From a checkpoint of a small image classifier.
Model: 24-pixel images, norm batchnorm, activation mish, depths [5, 5, 5], widths [160, 240, 352].
Rows from block 10, named by matrix and row number. Rows with one number belong to one channel. Each number is 128 + 24 x the weight over the matrix's rms, rounded and kept within 0 to 255. All counts start at 0. Numbers have three digits each.
# r30: branch 2 reduce pointwise conv (model.blocks.10.r3.0.weight, 88x240x1x1), inputs 0-239
# b30: branch 2 3x3 conv (model.blocks.10.b3.0.weight, 132x88x3x3, transposed), outputs 0-32, a 3x3 kernel for each
r30.58:128128125128128183173128128128128128128128128128128128128128128128173128128128128151128128110128157128148128128161123128128128128128176128128128128078128128128128128128128173128128166128128128128128128143084143128128128128128128128168093128128128201128178144128128128128128128128128128128093191128128128128128128128128128083128189177189168101128128169128128183128169128128128171163128195154128128128150182128128128128096128128118128128195128104149128128128128170128128128215128128128149198150137128062128182128128128149184183128128128185184128128128128128128193216132128177179106200150197108128185128128128202128154128214139128128128128128128128128128128128128128128128128128203128128128128109128128118161127128128128128
b30.58:128094128128128128128128128128128144125130153169100128128128128128128128128128128128128128078128128102128172128128128089033088128050087128128128146128103128106137113128171128143128217128128210159137128128091128128128128128128080128128128128128128128128128090128128118128128128128128084128128089128128128128128128128128128128128108112128128115128128128128128128096128129113119128128128114128128128128128128128128128128141128075128128128164127128164128095121067128128128128128128158128128128128128128128128128128098128128150128051128171128183128128100128128093128128128128175128128128128128128128128128128196128128128128128128128128069171128065074128128128128128128128128128128140118128128128128128128140136128128097128128128128128128128128128124128128128128128128143128128098128128128128128128128128130128128111128128128128128128128072128128128128128128128128159128128128128128128128128128128
r30.59:128128128128128128128161128128128128128127128182128145128128128042128128128128128128123212157128128128128128138138128128128128128127112128128128215128153128161128128128128128128128128128046128128128128141128128128059177128068078227128128128128101128128131128128128128128128128104128128128093128122128128128112128128128128128128128128128128128128120128128128128128114212131128128128128128128128128062128128128128128128128128128128128128187072128128128128128153128128068128128128128128092128128081128128128128128203088134128183095128128191128128128128128128141130089142175094104225170128088165128128172128153169128128128090172128129128128132072128128128128128133128128080128066101128128160098175141142128128073102128128128
b30.59:082128085128128075128128128128128128128152128080128152063112128128117128128128128128111135128128131151147128128070084083128095085128128106128128089128157128121037128137128128128128175146128128128128096128153128128128128150128094128128128068128049128128128128125104128128128098128101073074128128128128128128128128128128128128128128079128128128128128128109128128128088128073128128128124128145128128077128128128128128128100120128128128128128110090128128092128128128058092178113057170205128118128128128128128128128128128125084128128092128128069128071128128072075128106128128128128113094109128104128152128128128073128128128123073128128151128128128121115128128138168076088161128096128127128128111128121104128128128099128128128128128128128197128128147128156111128128128128128142128128128128058118128079150128128128128128128128127128133128128142128161128090128162128128160128128128128128128128128128
r30.60:128107138103128115050090093128128128128128128128163128128155128188128128128099080128128128072114128083128128128128128152046128128159154147230128128128128128157128109141128128144197128128128128128128128081128128128128128135128128086128128128128087167128153117099128128043128116128128128149094088128128128152128117128128128143128128176098100026128128128216146128128128128128224097128086117123175116128128128128128128047180128097128094138128128128128171128088100140128128128128138128128128128128128128128128128128128128128149128128091128128128102128128076090079114128128128128128128128086128128128128128130128128132128128128128128128178128128128128128128148162101128180113128145128128128122128128101128128128201128116128128
b30.60:128128128161128128128110128128128128108128128128128128131128157128128128128128128128128149187128128172128038128212191128208128114128158128128128129128128119128128128128152055128115200128135217184128128103128128128128128128128156161128128140128128128128128168128142128150128128128128128128128128128128128128128128128128128128198128128128098128128128128128128128128209128128128128106128128128128128128125128128144128128186128128128128045128128128126128128128128128128128128128128128111108128080128128128128128128128128128128103128128087128128128128128128128128128128128128128160128128128128128128128128128128128128128102128128128128128128128128128128179128128128128128128128128128077123128076128128071064128128128128128128128128128146128128094128128128128128079128128128128128128128128128120044128128136084128128064128128128135128128128128205187128128128128128128128089128128128128128128173075
r30.61:128128128128128131128128108128070128128128128079095128142128128128128128128128128128128128128128128128128151128128189128128128142128128128128128128128169128128114128153128128128128178128158189128197149128122128128145128128169128143197128128128255128128128128128128217107128128128167128128220096138147128128128117128128128128128128128109187128082128068160091128128128128128128128131128128128205128128114128205128049063161128197227138128128128128128066128128128128128128131128128128128128128128242112128202128128162078128128128128128128209128128149128128172128128128128128128128150128128128128128128128128128185092128128128128128128128128128128128128128128128128128128088151128112011128128128087128128128128128147159128128
b30.61:128121128128180128128128128128128128128069128128094128128128078128127128128158128128128092100128128128128128128128141128128122143128128119139128208128127128128128128128128128146181128069128134143128152226203128191129146128128173188128128128128128128128177128128128128128128128106127128128122128128128128128128143128128128102128128128128128128128128128128128079128128128128128039128128128128128128156128128128128042156221128093128128144154128128158128128128128152055128128128128128128040128128128128128128128128128128128128128128128128128128128123141128128128163128128142128128128098128128128128128128128128128128128128128128195097128128128121128128128054068128128128128128128092128037116153128056128046071128128128128128128128128128128128128221128128158128128128128128128128128128128103183128114128128114128120128128128128128114128120063128128169128128128128128174128128128128128054128136128
r30.62:128128128128128147128128128128128128174128056128128097128128082128128130128128128128128128128133128169128046096128128128073128085128138128181059206128135128128162128128087128128157128128128077128128048128128097128128128109094128128128128128129128155128129128128128128128128128107128128128115128088128128067085097128128128071128128128128128128110128128119104128143089128128128087077118114128128121128197181128128128128175129071128128061128128128128152128128128128128128128128128203143128128128075128128128128128128128128133085128128128128144111128128128130101076128128128067113193128136128128057128125073128128128128126128128128128128128128128139128128128128179128128160128128156179128128128128128128128128128089092089043
b30.62:088069121109128128128128128154134128128128128128128128128128128128128128128128128128156187128110128128128098128128128105128126097128088128172128128128128128128128128130074128128128046128128128128128128128137128053128128128057138128128204108128128128045128128067012128138128128128183128128128128128132139128087111033128128017191126097128128106152128128128128128128086081128095128128128128153128127128128114065091098128128128128128128128128128128128070068048088138125128128128116128128132191128128173128113128128128128128128128128128128128128128128128128128128128108067128128217128128128128128128128128128128128070128128062128128121128128128128128107140135128128128128186128128080128128128128128128128124128140128128128128128128128128128128028128128128128128128128174128128128128128128128128128061128128004128128128177128094128110128128082179128128150128128128128185107128128128128063128126096
r30.63:128128128128107089098112128072128128052128192090128128128128112128128096029051128128128101090121146135101128128134128128127099142128128128068128128075085128128107128128128128128128128128153128128128128128128128128084128128155128128131128128090128107128128048128128128128111128128128128128128128128128128128128128128065128128064128128128186082128128128069128128128128128106128128148128128102128128128128128128128128128128128166128128128083128128131128128112128128128091128128128128128128128101128128128128109128128128128128128128128128128055089128128128128128128096128128128109142128128109137128159116128128128128128128128128096135127070128221128128119096128128128128128101133128064128103128128047119128128192128128128130
b30.63:128128128128128128128127128128128128128128128101128128076128128130128128113128069128128128128128128128128174128113093128077074090079084164128128128128128128128128128128062128128128128128128080102085122128128080113099128128128128128149128128128128128128128084128128128128128128121128128124128128130128161128128159128079128063128128104128128116128128094067128128095128128128101053108089132061128090061054128042128058128128096128128085114128205128104128155105105112128128128128173128128203128128128128128128128128069132128128128128128128128128087097096128128128129128077167128128134128128137128168128160196136128128128128128181128128128160153128155146083128133128128128128128128060128027108128131082128097128128128128092128128128128128190178128200128156128128128173128128142160128128128128128128128128128128128128128128128128128093128128067128128128175162128177177128108112128128128128128128128
r30.64:128128128128128097128128128128128128115140128128128182094128128128128128128128128078128184128189128128128128133128062174128178128128128128072128128128190177141128128128128128128128128128128100176128128150128158128128128128128128128099128129128128128161128163078128128128128128128190128135128070177128095128128128151128118128113128128128128128128128128193156128128128128128128128128152128064128128128128092128128110128128097128128128128182202128162128184138183128163128128128128128128128128193128128128147128128128101154128156128128128102128172128128128128188128128179128128128128128128128128128128128135128128094128157128128128187128100119128128128128128087128050128128128108128108128108075128128128131120128085090153128
b30.64:128101128128128128128128090150105100137075130218185170128128128128128128128128128128128128089128205128085128128067128128131128128104128128128128073128128062045074128115128113128128128128145036128130128158128128128128128128120128155128005128128170087128128128093128128065128086128120057128128128070128128088128055062200128128128128128084128128128128133128126128128128129138128128128148169176064124147104128128128128128128203128128128128128128087128128088128128128050128128034107151128050080128131128128128128128170172165160128128128128128128128128128069104128128128128082128128066128128042128182164128128128111128128128128087128128128128078127128105116128128080076128098109112128128128094101128128128128128131100128128128128128128128128128128128128128128128128128128128128128128128128128101128128156128128128128174128128128128150128128170128128094128214128128128128143128128128058128181082087
r30.65:128128128128128128128128128128079128128128108128128128128128128120128128128183128128128062128128128124147128128128128128128150128128160128128128128128128128128128128128128128128128128128128128088128108128128098128128128128075128072128128128141171128128128128144128203128156128128128128128128128128128128128128128146179128128112147128128144128128128128084128128128128128128128128128128128128128128128159128112128128128128128128162128128084109128128175164033128128128037128096128189247172128079128128238178129128175128128128128194128128058128072128128128183095075174128132175155128075128128128216128128091141128105121119158136225055128128128128128128128128128128128128128128128128128128128128128128122128128128128128132128
b30.65:128128128113128128108163114086128128128119106186128101128128128128128128128128128128128128128128128128128144111128128128128128128128128128161107128164071173128134153124128128115109128176137176128128128128128128128183128128083128167128128191168128128128128128113128128128128128128128128128128100128128128128128128128153128128154106079102104006128128060074065128115193128129128089155128128160128128128128128119072128089181098128128128128190153128166128128128128128128128128128128128128072171128128128086128071077117128088132128128128128128128179206128147162128128128127128128161128128128166128128056128167057253128128128091128181198128128233128072128128061096128128128081128128128128081128030134128128128126128128128149128128175128128128128071128128049128078128128199128128128128128128128128128135128128128128128076154128125163128128114128157128128128128168128128144084128128109128128113128078
r30.66:128182177102063114128128128106128128128101128063187111122128128128128128128128154118128128128128128128168128128128128128085128080128128148128127128128157128128128128076128158084151128219128056128128128128069128128128097128128110128128128128162128088128128128128128091128128128128128187124128064128064103069128128084128128128128128128033128147128120093128128128141128128178060128128194128128128128128151109128128128128128114128128128128128128128128128128128128128128064128128128128128128128128116128128128128128128091128128128128128128128140128128128128128128128085128128128128128092128128128128128128091090128128082128128128128128128128128128128128128128128170093128128128128128128128128170128128128090146115128128173128
b30.66:128128128126213128084132128128109128128103128128128128128128128128128128128128128128128032150128128095128125128128128116128128154145128128128128128128128128128128077128128128128128128128128128128128111107128120128128128090090128092128128128128128128128109128128053128128126059093126113103128113128112050143087128068069068066128080094128077060133128128128128128128097128128093128128182128189128128128128128128128128128128128133154128128128128128128128128128128057117128074128128052128128128128128128128101128065130207201223128128128160128128128128128128128128128117128128128121128128128128128128128128128128128128128128128128128128128128128129128128128128128128104084128072052128128128180128128128183128128174128128128128128128128144128128109104118128072117128128128121128128155128128128128128128179173109128128128205208128158128204128128128129128128124128128128128128136128128180128128204130
r30.67:128128128128128128128128128128128128128128128128128128128107095128128114128128146128128128128128128128140160128128128128128094128128154128128107128128128128136131128128128128128118128128128084128128128153128128128128128243113110128128128128091128021128098128128128128139128174156128132128128128128128128128103155128128171128128128128128128128128128128128111161186128128128197128219128170128128128128128094128128135128128128128128128128128128086128128128128128108128128095128128128128128128128128128128128128203128128128128128161128164128128083128128128128128184128128128128128051128128128128128207128186148065128128128192128128128128128153078128181128128128157128128128128128128128081128128128128128128128128155128128128
b30.67:098128128115128128117101128128128146102128128098128128128088128084128128100128128128075064105128128083167184128089128117078122128128154135128183128128128128168128109128128128128128128128128128090170128128128128093128132119128128100091128128085128128128128128128128127128122118127090128128112115128128128128128128128128128128128121128128128128106128128128106128128128128128128199128161134128128128128072128172128128128079128102163128128128128128125128128128128128128128128128166081128172086128128128128128128128128128128128128059128128128128128128128128128128128128128128128128073094128128128128128128128128079128128128128128128128128163128102128128128128128128128128128128128128128128128128128128128128128128128128120118114128128093128128128128128102097128128128179104128128089128128128128128128128128128128128098128128086128147128128128019128128128128128144128092115128128082128128090128128
r30.68:111079128144128128128128088128075159128128131128128128128128128059128128128128128128081152110131149128128128128128124128150128128179128128128128128128131128128128159128128128128084128128128128128128107128134128128128128230128128128128128128128128128128128128128086159128128128128128128128128188128128148128107128128128128148128128128152128080136128128128069128128128128128128226128128178128128129128128128128152128128128173128128128128128103128128128128128128128151128128128128128128098128162128128128118128142128128128128128128105128128128128128128110128089128145165128128128128128128128128113128128128128059081128128128128128128128115128128128137123128152128128128128128128128128128128128092128128088163128128154128128
b30.68:102128128128128128128114128128128128128123128128128128128128128095101128109103128128128128078128128128128128128128128128128128128128140128085128128128128128138128123128128128128128128099128128136128128128128128128128128119128128128106128128128128128128128121128170128115128088125085080114128114128128128128101128128128110128128128171128128194112128128162128107128115128098128167082128128128128128128128128128128128128086128128128128128128090121128128088128128128156144128128166128101166092128151128128128214128153128128128128035128128128128128128128128128128113128128128128116128128128128128128128128128128104128128128128128128128128128128128128128128128128128128128109128128128128128128128128128128128128120128128107128128128160096128128128128128128128128128128128090120119082128128128128128128085128128128128128102128137128155128128128093128078128128128128128081128128128128128159128095128
r30.69:128128128084128090128128114164128128106128196128128128128128063128128128128128041128128128128128098128119079100076128128128128128128128128128128128128128128128128114128128120174192128128128128128158128128128101128200128128128138128128180128198193128128125128128110128128128128128128128128120128158128128128230106128128111051128128128124128128128128128128128128128128128128128128128128128128128128128128128128128128109128128195185128128110128128090128096128128052107128136070128128168128128128128112159155101128126128128077128134076128128081128169128128171128128128128128128128183077128128084128128128128094128124128128128128137128128127128128128128128128128128128161128168174128128128128128069128128128128142128097128128
b30.69:128153128179197128137128128128122110213136128157128130128128128128201128128177128128128138128128128128128128068208119128128128109115128133128128128190081175128086169128128128128128128135128128128128104128128111128126128099092128168128128128128128128128120128079128205128128128153128128198146128174128128128128145128040128128128126080128115067128128128128172128128199128130128055199128128153128128128127128028128128128228128128128128114128135084128128076099128128128128128128128128128058128128128156128095128128123063058128062081080128128128128128128146128128128128128128128109126128128148128128128176128128150128128128128128128145128112128209128128042047067128128128128128128128128042128128128078128128128128143128128128128128128128175128128172128128128084128128128128145186128128207128128128128128128113128128128143128128163128128128098190128128128128128191128128081128128109128128128163100
r30.70:093128088128158128072128128180164128128128128148098128128128128128094181128162128128128100165128128154078128128111128128128066156147095128128128128164137099128128128128208128154128128128132128187128120128128128095149156128128128139128117128174128128128128221128128128128128128128128128128128232128128128128128100255128157128128128115128128111128143128172128128128128128140128128128082128186128128128128128194128139128128128128170150112128160128128169128128126128157128112102128128128128128128194206151116084128128155128128128128128128128069128128119128168180128128128128128092128128159128121128128169128128190128157128128142128128128176126128128128128128128128128128132166176128128128128128149128128128192128136128066128
b30.70:128132128128128128128128128088128093128186117128177128142162128128128128137128128047128128128128128198128013080128156128154189128126165128128129128208167148128128128128128128128084128093088255128245128091173128124128128128128128128128128128128128128128135128129128128121128120134128128128128154128128128128152128128128116128172128102128128156128128181128135128128187128078128098128088034128128128128193128128128107128187158128128112128128128128128166064128178128128128128128138128128117128128128128098128128105128096082128090128128058128128128128128188075097231128128128128128128128128128128128220128128128128128128217128128128213128128128113128128128055128080128128128128128128128128128091128128065128128128128128165128128187128128128197128128128128150128128128128151087128128128134128128163128128100128128128128110128128128128057128128128150128128128128128095128128128128128128087128128128
r30.71:128189116128128128130128128102128128128128138099128128128128128128128128128128128128128128128128100128128205128128128128128128124092128122128128128128128128128128128128128128128128180128201212128229199128128133128128128100128128101114088184128191128128128128128128165128128128128128128128220128128128128128128128246128104235128135106128128128128128128128128138128106093128207128128133128119255142128128071128169133128128128128222252128128174233146102128128128128115128128128128128177128163128128128176128128128128128128106128128128128128128128128128128171128109128128128128128160128159128173128128128073128128128128163145113128128128128111128128128128169128128156118128124117128128128128128128128128128128133128135128128
b30.71:128124052128128128128128128109128128128128128078128128145128128181128128122128128128128177127128225128128128087128128085128128128128128128128128136128241128168255128128128128128128146063128128128128128128128128128128128128128155128128128118128128216148128128177128128171128128122128144128128128157128128128125128128128128128204172207128128232128128233128128128128128128128128128128128128128128128128128128128128063128157128052128128118066110128122128082128206128031153128096128128128128128128128128128154094128128128128128128128128128128128128128128128103128128128128128099128128128128185128147079128128094154128128128197128128128166128128128128128128140128128128128128128063202128194128128128128128183097128128128128128128128128128128039128128101128128128234128064255128015218128128128114160128128128128128137107128128128128128128128142128128128128128128128128184128128128117162167128128205
r30.72:128196115128128128128128128128128128128128128128085128109128097128103128128128128128074048128128128128128189098128128102128128128128128128128128128128128128128128106119128128128128128052128000128128110128128128212128128128128128058128128128096128068128128128128128044128190128128128128128175128128119128124128128128128189128099128128174110128143082172128128128126099128128128128128128128128100102128101128094128128162128128064108114142113128164104128128074128128128131128128128128081152128128128128174067128128056158128189128128128128099072085128128128128074128128128120128199128128110128128128084128128173128128128128193131225092128128128128128128128128142128128128128128128128191128128128128128128190128128128128128128
b30.72:128128128098128128128128128056128128078128059128128128128128128009128128046128128199128128128199128128255128138128128128128089082128059128128083128089128128128128094128128128128128128128128087128128198128128128128128128093128128128128128128128128128128128128139186128071128172128128171128128128128134128128128177128133128128052128101128128128128128128040087112128128128128128117128128128128128128128128128128073128031128128089000014128128128128027128153068128128167128128146128128128128128128128128128128087128121128124128128110128128091127126128128128128128142128128128128128128128128156128056128130128128128128128128128158174145128157153128164170128128128128195192128128128134115051050128063035013073128128115128128128128128128128184128128128128128128128128128116128151128090128128128128128128105128187128128128128128129128128128128128128128187221177128144167128128128201062109168075128128
r30.73:149128184070110128128128161138128128128128088160213128144128128128168128128110134128120128128128128128213128078064128128128128128128181186128128128106108128128163095098092108138078128189128125128178072059111068110144128128128128119128128128128128128128128128128128049128096128128128128128128099052128107128089128128128128128128128101128128128128188118128128128128088108128128128128083098120089083090128128128128111104128093128128090093128122128080128128128128128090128128128128128073128128068148128130128128128128128128128128128128128128128114128160128078084128128128079093128128128128128128128128095128156057128128128128128128062140128128128168128173128170194128128188128128192128128128204054128128125128128128079128128
b30.73:128128072128211128084128140128128128128170128218128128128128128128128128115161128128128128128122097128128140128189128124128128128116128151128128156128103129128128063085128128070077157128128128160128128128128128128128128128064128128128255205128128169053109128128038128128128128076128128128128128128091128128062128128006038054175134119128128105128122128128159128135128104121128128128128096184128128128128128072095122094120144128128085128107128128128128128128128128128128128128128065128105149128089128114111128128181128139128128128128128128128156156128128128128128128128128128135128178128128128128128128128130138128128125128128128177128116128128128128198128128128128128128128128128128139185128128094128128128128128128128128128138128128128142104061128128095128128128128128128128123128128128128128128128128128128128080164128128187128128128081128128128128128128092128187089128128128128128128153128
r30.74:137190128128086177128128128038128128141128128128128062103070128128128096128072154128128128128128128158128128184120128128128128128128128128128128182128128128128128128128105128105129128128128128128128222180227128171128128128128143160128128128128128128128128128214128129142177128128170162178137128128182141128128128128075128128128128128128128128116128148191128128128059128134198128147128128128202128128128128106128128136128128128128189128128128128128128168128128212128128128128128176128159128128160206169112128148128128128176128136218143162173128128195128128128139128128128171168128128128054128128128128128165154201128128128128121128158128128162182128128128125128128128128089128195128168128128128128139128128128128128128118
b30.74:128022092185194139127128128058128128086128128073102128128128139128128128128128128128128118128128128128128128128073128080053128112087106128128128083095128128128175128128128128128128161145128128128128128128115128159128128212128128128128128128128128193139128128189128128128128080128097128128128128128201128162128089128128128175191128128174128128128130149103128128128092128128128128128128128128128104128128128128129128122128128128128128128128089097128102095080128219128128169128097184169128062128128128171128128128128128128128128128133128128128128128128128076128128128128128128183128098128128128128117128128128128126159128128084128128147128100128128128234128163164128128133165127194128128128128128147104128119128128087128128128128128115175117128137128128128128160128128195128077128128128128128128089128128128128128103173128128128128128128095128128128128128128128128128128133128128128128128128128
r30.75:120144128128100128128128128128147128118128208128156128169128128128128128128128116128128128128128128128128063127128154128128128128128128128101128128128128128122128128128128128156128108147128128128093146124128128128128183128128116128128167110138128128225232128128128128128128128128175128161128195163128128128128128118134128128128128246217128084205164128135128154128128167128130128128128128128128128128128128128128204128128128128128128128128128128128255128128128128128128128128128128128201128128128128152128128105168128128128128128128128128128061128128128237128128128128087183128128128128212128128135128128128128128153105128128138098128128128171128128128128128128128128128128128128128128079128128128128128128146128128128128
b30.75:128128128128191128128195128138128137154128103128062100128128128128168194128145128148128198154128155181128128128210174128167130128128100127128128149194128135128128128128128101128138232196128255208128128128128128128179128128128131128128128128107139128187157215128128128128128128128128128137128128128128128112128173128128128128128128128128101025128128128130128109130128128128128125220128128128128144128128128128128185128128128128128128128129128128186128093128128128128128128128128128128106128055128128089084092090128128112128128128128105128128128128159128128128128128099128128128128128128164128128128174128128187128128128128124128128128128128128128128128128169128128128128128168128128122128128128128128096128128128128128128128128128128128128093148128128128128128128128128226128064128128128128128128128128133128128128190146169128139128128128128128128130089128128128077128167128128176128128166132
r30.76:128128083070128128128128128158126128128106128109128128128128128128128128128176095128096066140171128145128128115128089128128128128128128128128128088155128128128141070128196069188119128128128128128128069080128127128128128128119128093128128128128128128154128128128117128128128071128128099128128135128029128073128128128170111128128128140128066128128128085128128128106156110128119110104060128128135128128128097128128128060128128128128128068128128066128128128111128135128128128128128128128128128128128128128155162035083128128219195128141166111128093128069128128093025138128128222181149128162128177128081128068046144125128078237035163128179195128128128128128128140097128128128164172128128128128128128128128128128188107092102128
b30.76:128128128128128128128164128128128128201224128121128128128128128128128128128093086128128180131128128128128128128255128128215229148128128109128128153128108143117128128128128125128080128128128187193128128128128128128128182128092128128139214128128128128128174128128128128128128108113128128128128128128128128128128128128128128128128128128063128128128128128128128073128231119128128154136128128165128128128128128128128128128128128128065128110128128128128128050128128128128128128128128128128128128128128122092128128128128096128079104128128128128128128128128128128080128128128128102128128217128128128128119128128128128094128132128128166186128128128128128128128128128128128128128128140169128128054106128087128128132128167173149157195128103128128220086128219128128128128132139151128110128128128073117128128086128128128128128128128128168148128112128186160128128128128076128155128128128092128109068040119
r30.77:128128128128128128128128111128128128128105142128169118128128093128127128128128128128128128128128128128128104128128128128128128128128128171128128128128128128128128128128128128128159128154055128128128071108118072128128128128066128128128165128128128128220170152128128128158128128128128128128128084128128128128128128128128128128070101236152128128162128184128128128109128128127176128060136128128128128128169128128070084128128128128128076069128128128097128128128128128113255150174128128128181162128161128217227128128128142128128158211128200128128089128128128195128135128128105128163128128128128128176128128128128128128152128166128184128128130128128128117128128128128128128128135128128128114128128134128128128128128096128128128
b30.77:111128131092194128073186128057128121128128093128128107128177128128146210128128128128128158128128156154128128102184128128128128128098128128134128128128071093084120128128114094128084128176086128128128128128128128128128128121128128128128128128128153128128128128134128128128128128128128128128128128128128128128128128128128128128147128090128091030128128128128079128128164110132128128128128128128128128128128128133091128099128128128138049128128128128143128128081128128128128128128128128128107128128096128087098042068136128125128128087128128128128149189128128163128128128116128128128128128128128128128096128128092238128128158073128179128092128222128128128128128128128128128128128155128128107128128128040068109128128128128128128187128128128128128075128128128128109128128128128156153128128128128128128128128138128128128045137128128128096128128128128128157128128128128128149042128128106126128106128087
r30.78:128128128128128128128128128055128142128139128128182191128128128128174128128128128148128157128128128128128128128128099142128137152128083128128129068128128128128128128128128128128128128128128128128128128128128128128202128128128128128128128128128128077128128128213128128128121109128089128128128128201128128128128128128183128128128150128128128128094128128128234128128132125177128128128175156128128128128081128128128128128128176128128083128128128145141132128128217128128128086183148209242128179114111148128112128128166128191128072128128027128128039255128128170121170128128128128128128128128255128087128128148128128128128128128128128128128128128128090128148130128179128128128128128128128128128128128128115128128128109077128183
b30.78:128128128128125106128128128128159128116128107167128113133149128128128128128128146128128128128128138128128147183128128128107087128128131128128098128112109086070072087086113128128128167128128137128066128128128113179128128128128094128128090061128128128128141119128128128128134128128128099128128128128128128128128128079128128128093081087119084072128116128128128128128128116128128128128128167138138128204065067048168128128128128128128128128158128132128128128128128108089128159093086135128061136064128124128111078082103128128207128080128128128197159128128128128128128094109128208128128128128128128198128128128128128128128128128129161128090128128128128128128128128128128128115128128134128128128072128128128128128128128128128103128128128128128128128128128128128128128128128128128128128128128128099128128128128153160128171128055154092128091128185128128128128213128128122128128128082128096104128119112
r30.79:052128177128163079094128128128120128128128128092128097181128128128128128128100144128114128128128131128214222128128128097128116128128095128128155087128100050128128128128128128128128125128108128128128128128128128128128128128128181128128128128128147167128128151128128128128128161148171128128128128171128128212192169128128128104128128114143128128044128158128128128189128128193128128157148128128128128128128128161128128128150128128128085159128121128128131125128128044128128128059128128128136105128091115096145158128128128128103128106112104128128128128077128128128079128128128084091128128122128128139128128128097128128072128128128132128164128128155128160128139177099132086164128174128128087128128128098128113128180128187140128
b30.79:096128092128134128128105128128128128128128128128128128128128128128128128123128128128111086128128063128123128128128128128128128128128128151128166128128197128179159069128128128128128128081128128128128128128128116128128130128128128128128128138128196128219128128128128159159128128128128128128128128198128128128128128128128128128128128136128128233128128173255128128128128128099128128100128057128164128113128128128128128137128128128128128128128128128128128118128128128128128128128098128128128060128128077128128128128164128112128106065169128144128128128128128128128128128128128128160128128128128128128128128128132128133081128128128128128128127128128128128128128128128128128128128128128128156128128128128128120185128156150094128128128128128128152228128122220128149128128127128128118128128128128128128128208128128128129128124128128128128128128128162128128128128128128094124128128128145162211128128128
r30.80:128128119111128182124128128131138096128128128199124128060128128155122128084078128128133109128128111128113128128128128128090128128128128118228128128128106128128128111128128119128128128092128128128128128128128128128128128128128128128086128128128128170128128128172128128128128128128128128128138128128128128128128128172128128128128119128128128128153128128128134128128132128128128128128128126128128134128101137128128191128128128128128128128128128128128192128078128128092050128095128128128128058084103128106102045096128128128128128078128128095128090075128128128128043128128128128128128100128082128128093128084128128128128128128128102128128128128190096128128128087120128128119157128123128085128128128128128128128128128128128058
b30.80:128128128128128128128128128168128128128128128128128057128128128128128128128128119128149128128147128128128128085128051128128093080128128128206128128128128128186128128206128128128128128128128128128101128081128128128128128128119164128128134140128128128128128110112128128087128128128205128196128200180105128086128255128074128128128128128128148128128128128128082084128128128128053102128128065128128128083128128128021128128156128128088118128128128028128128069058128128128128177164128128243128229128128128128128128128128128128128128126128128128128128082092128128128128128075128128128128128066128128128128169128128128128128128106128128128128128128128128128128128128128128128128128128150128120128128128103128128128128128128072128128128108128128128128071128128128128044128128128128128021071128128128128128128128128128128128128046159128128109111106128128188128128128156128128128128135128128145128089128
r30.81:128128128128128128128128102138114128128128128128128128128098128128128128128128128128102082168128128128128062135128108128101097128128128113128128128128108128128123128128128148139128128128117128128128110128180128128128169128115128128128128128229128128203128128128128128156179128128187128157128150128128128220128169128155128128128170239255148128128128128128128150128188128128128128140128128128141128128106128128128203128128128128128140128160128128128128128122128128128113128123128128093189160128124128137128128128128128128128162128128110128128128128128128174113128128128128128128128128128128128128128128128128150128159128128128219085128128128128128128083104128128128128128141128064128155121128128113070128128090128128128132
b30.81:128128128128128128128177128103179128164140085163128066128128128128128128187128128128128128128128128128128128099128128059128128128128128128128128128224073129142109128128194128132137128206128255252128226128128128128209128128128082128128128128128160128128131128128128128128128118135128128167155128128128128128128128128128128128128128128128128071128128093128128128099171128128128128169128128128128121128128128128128128128201128128128128128153122128173170061116112128128225128128128159128128172101128128071128128128118128104128128081128128128128169231130205128128128128105128128238128128128128128128128128151128165128128128128128128128128128221128095128128128128128128128128128128128128128128093128128128128128128128128150128128143105128128168128128135128128128053110128128128128128128128128128128128116128126128128128210128191128128128128128132128097128128128109128128131177181128143128128128128
r30.82:108128128128128129128128128128078128128128098128128128128128128100128128106128128128128128128128128128128128128113047128128128128128128128128128128128076128128128128073128147128142128128128102128128137128128128128128128090128128128155079180128128128128128128128128067128098104128128128128118128128128128128128128128128128133128145128128152057128128128128128215128128128128123080128128128128110096128128128128128128128128128128128128128057128128128128128128128128128128128128128128128128128128128128146128128128128128128175128110128164128128128128128078128111128128128128105146128128128128203128128128128133119128128128128128149103128128104128128128128128182128128128128128128200136101099192128128128128128128095128128128
b30.82:128044089088160096128128128087128128128189128175212128172128128141128128128128128128128128128128128128128128128128128128128128128128128054128128128128128093107128114106128128122124128128128163128128128128086135166128128188128128128128128128128128128128099118128136087128128128143128128140128128128128128128128106103128128128128105128128128133128128128128128128126214128128128128128128128128128128128128219128116085097120128128128064128128128128110128068128128128110128128128091128128079164128128198094128128079128110077129069078128128128128171128128159128128128128128128128192128182128195156128105128128102141128162128128128128140128170128083097128182176193128128128082068128171128128128067120128128137128128128128128128167130128128128070128128128069128128147128125146128128128128128128128128128090128128128128128128128128128128102080101128128128128128128128128099128128128090128128087100128
r30.83:128128128128128088128128128089168128056128255101128128128128128128128128128071100128128128128128128128128128128101128128128104099126128128080106128119092128128128141067128128128128128128128127128128128083128128128172128128180128128128247128069128086128128128128128185063128128128063128128180128238102128128168167086104128087128157061128184128128128128128169128111128128128128219152171128155128162128093128087128128128128120237128084128100102128128146128128128128128132128128128156128128128128128128128128128112128133128128128128128128117128128128105128164128128119154128128128198094098128128128128128128128128128128122113128128128128071128154128128128114128128128128128128128128000128128128128128128128128140140128128128
b30.83:128128128128128114128099128128128128128128128128128128128158154128165128128128112128128128144159128128128128128128039128105059128128093137128128128121128119128128128128108128155128119128128128128128128193128128128128128128114128128128128128128128128128128128074128128128128128128128087128128128128058126128128175128077097080128138128128128128128128118110128120128128128128078044128061099079088128040128128053128082128175128128128128112128198128112129158128062064128070128128128128128152128128079128202120128128100128098128128075100128094102064092128128128128128128099173128128152128128169175128128128128128128128128128128128128128128142128128150135075136128128128128128128128068128072140128149106128075085128128128128128128128128175192128128210128128128128128128128128166196128128128128128089128202128128128128082128128128128084128128054128109146156156128188163128128128128128128128122129128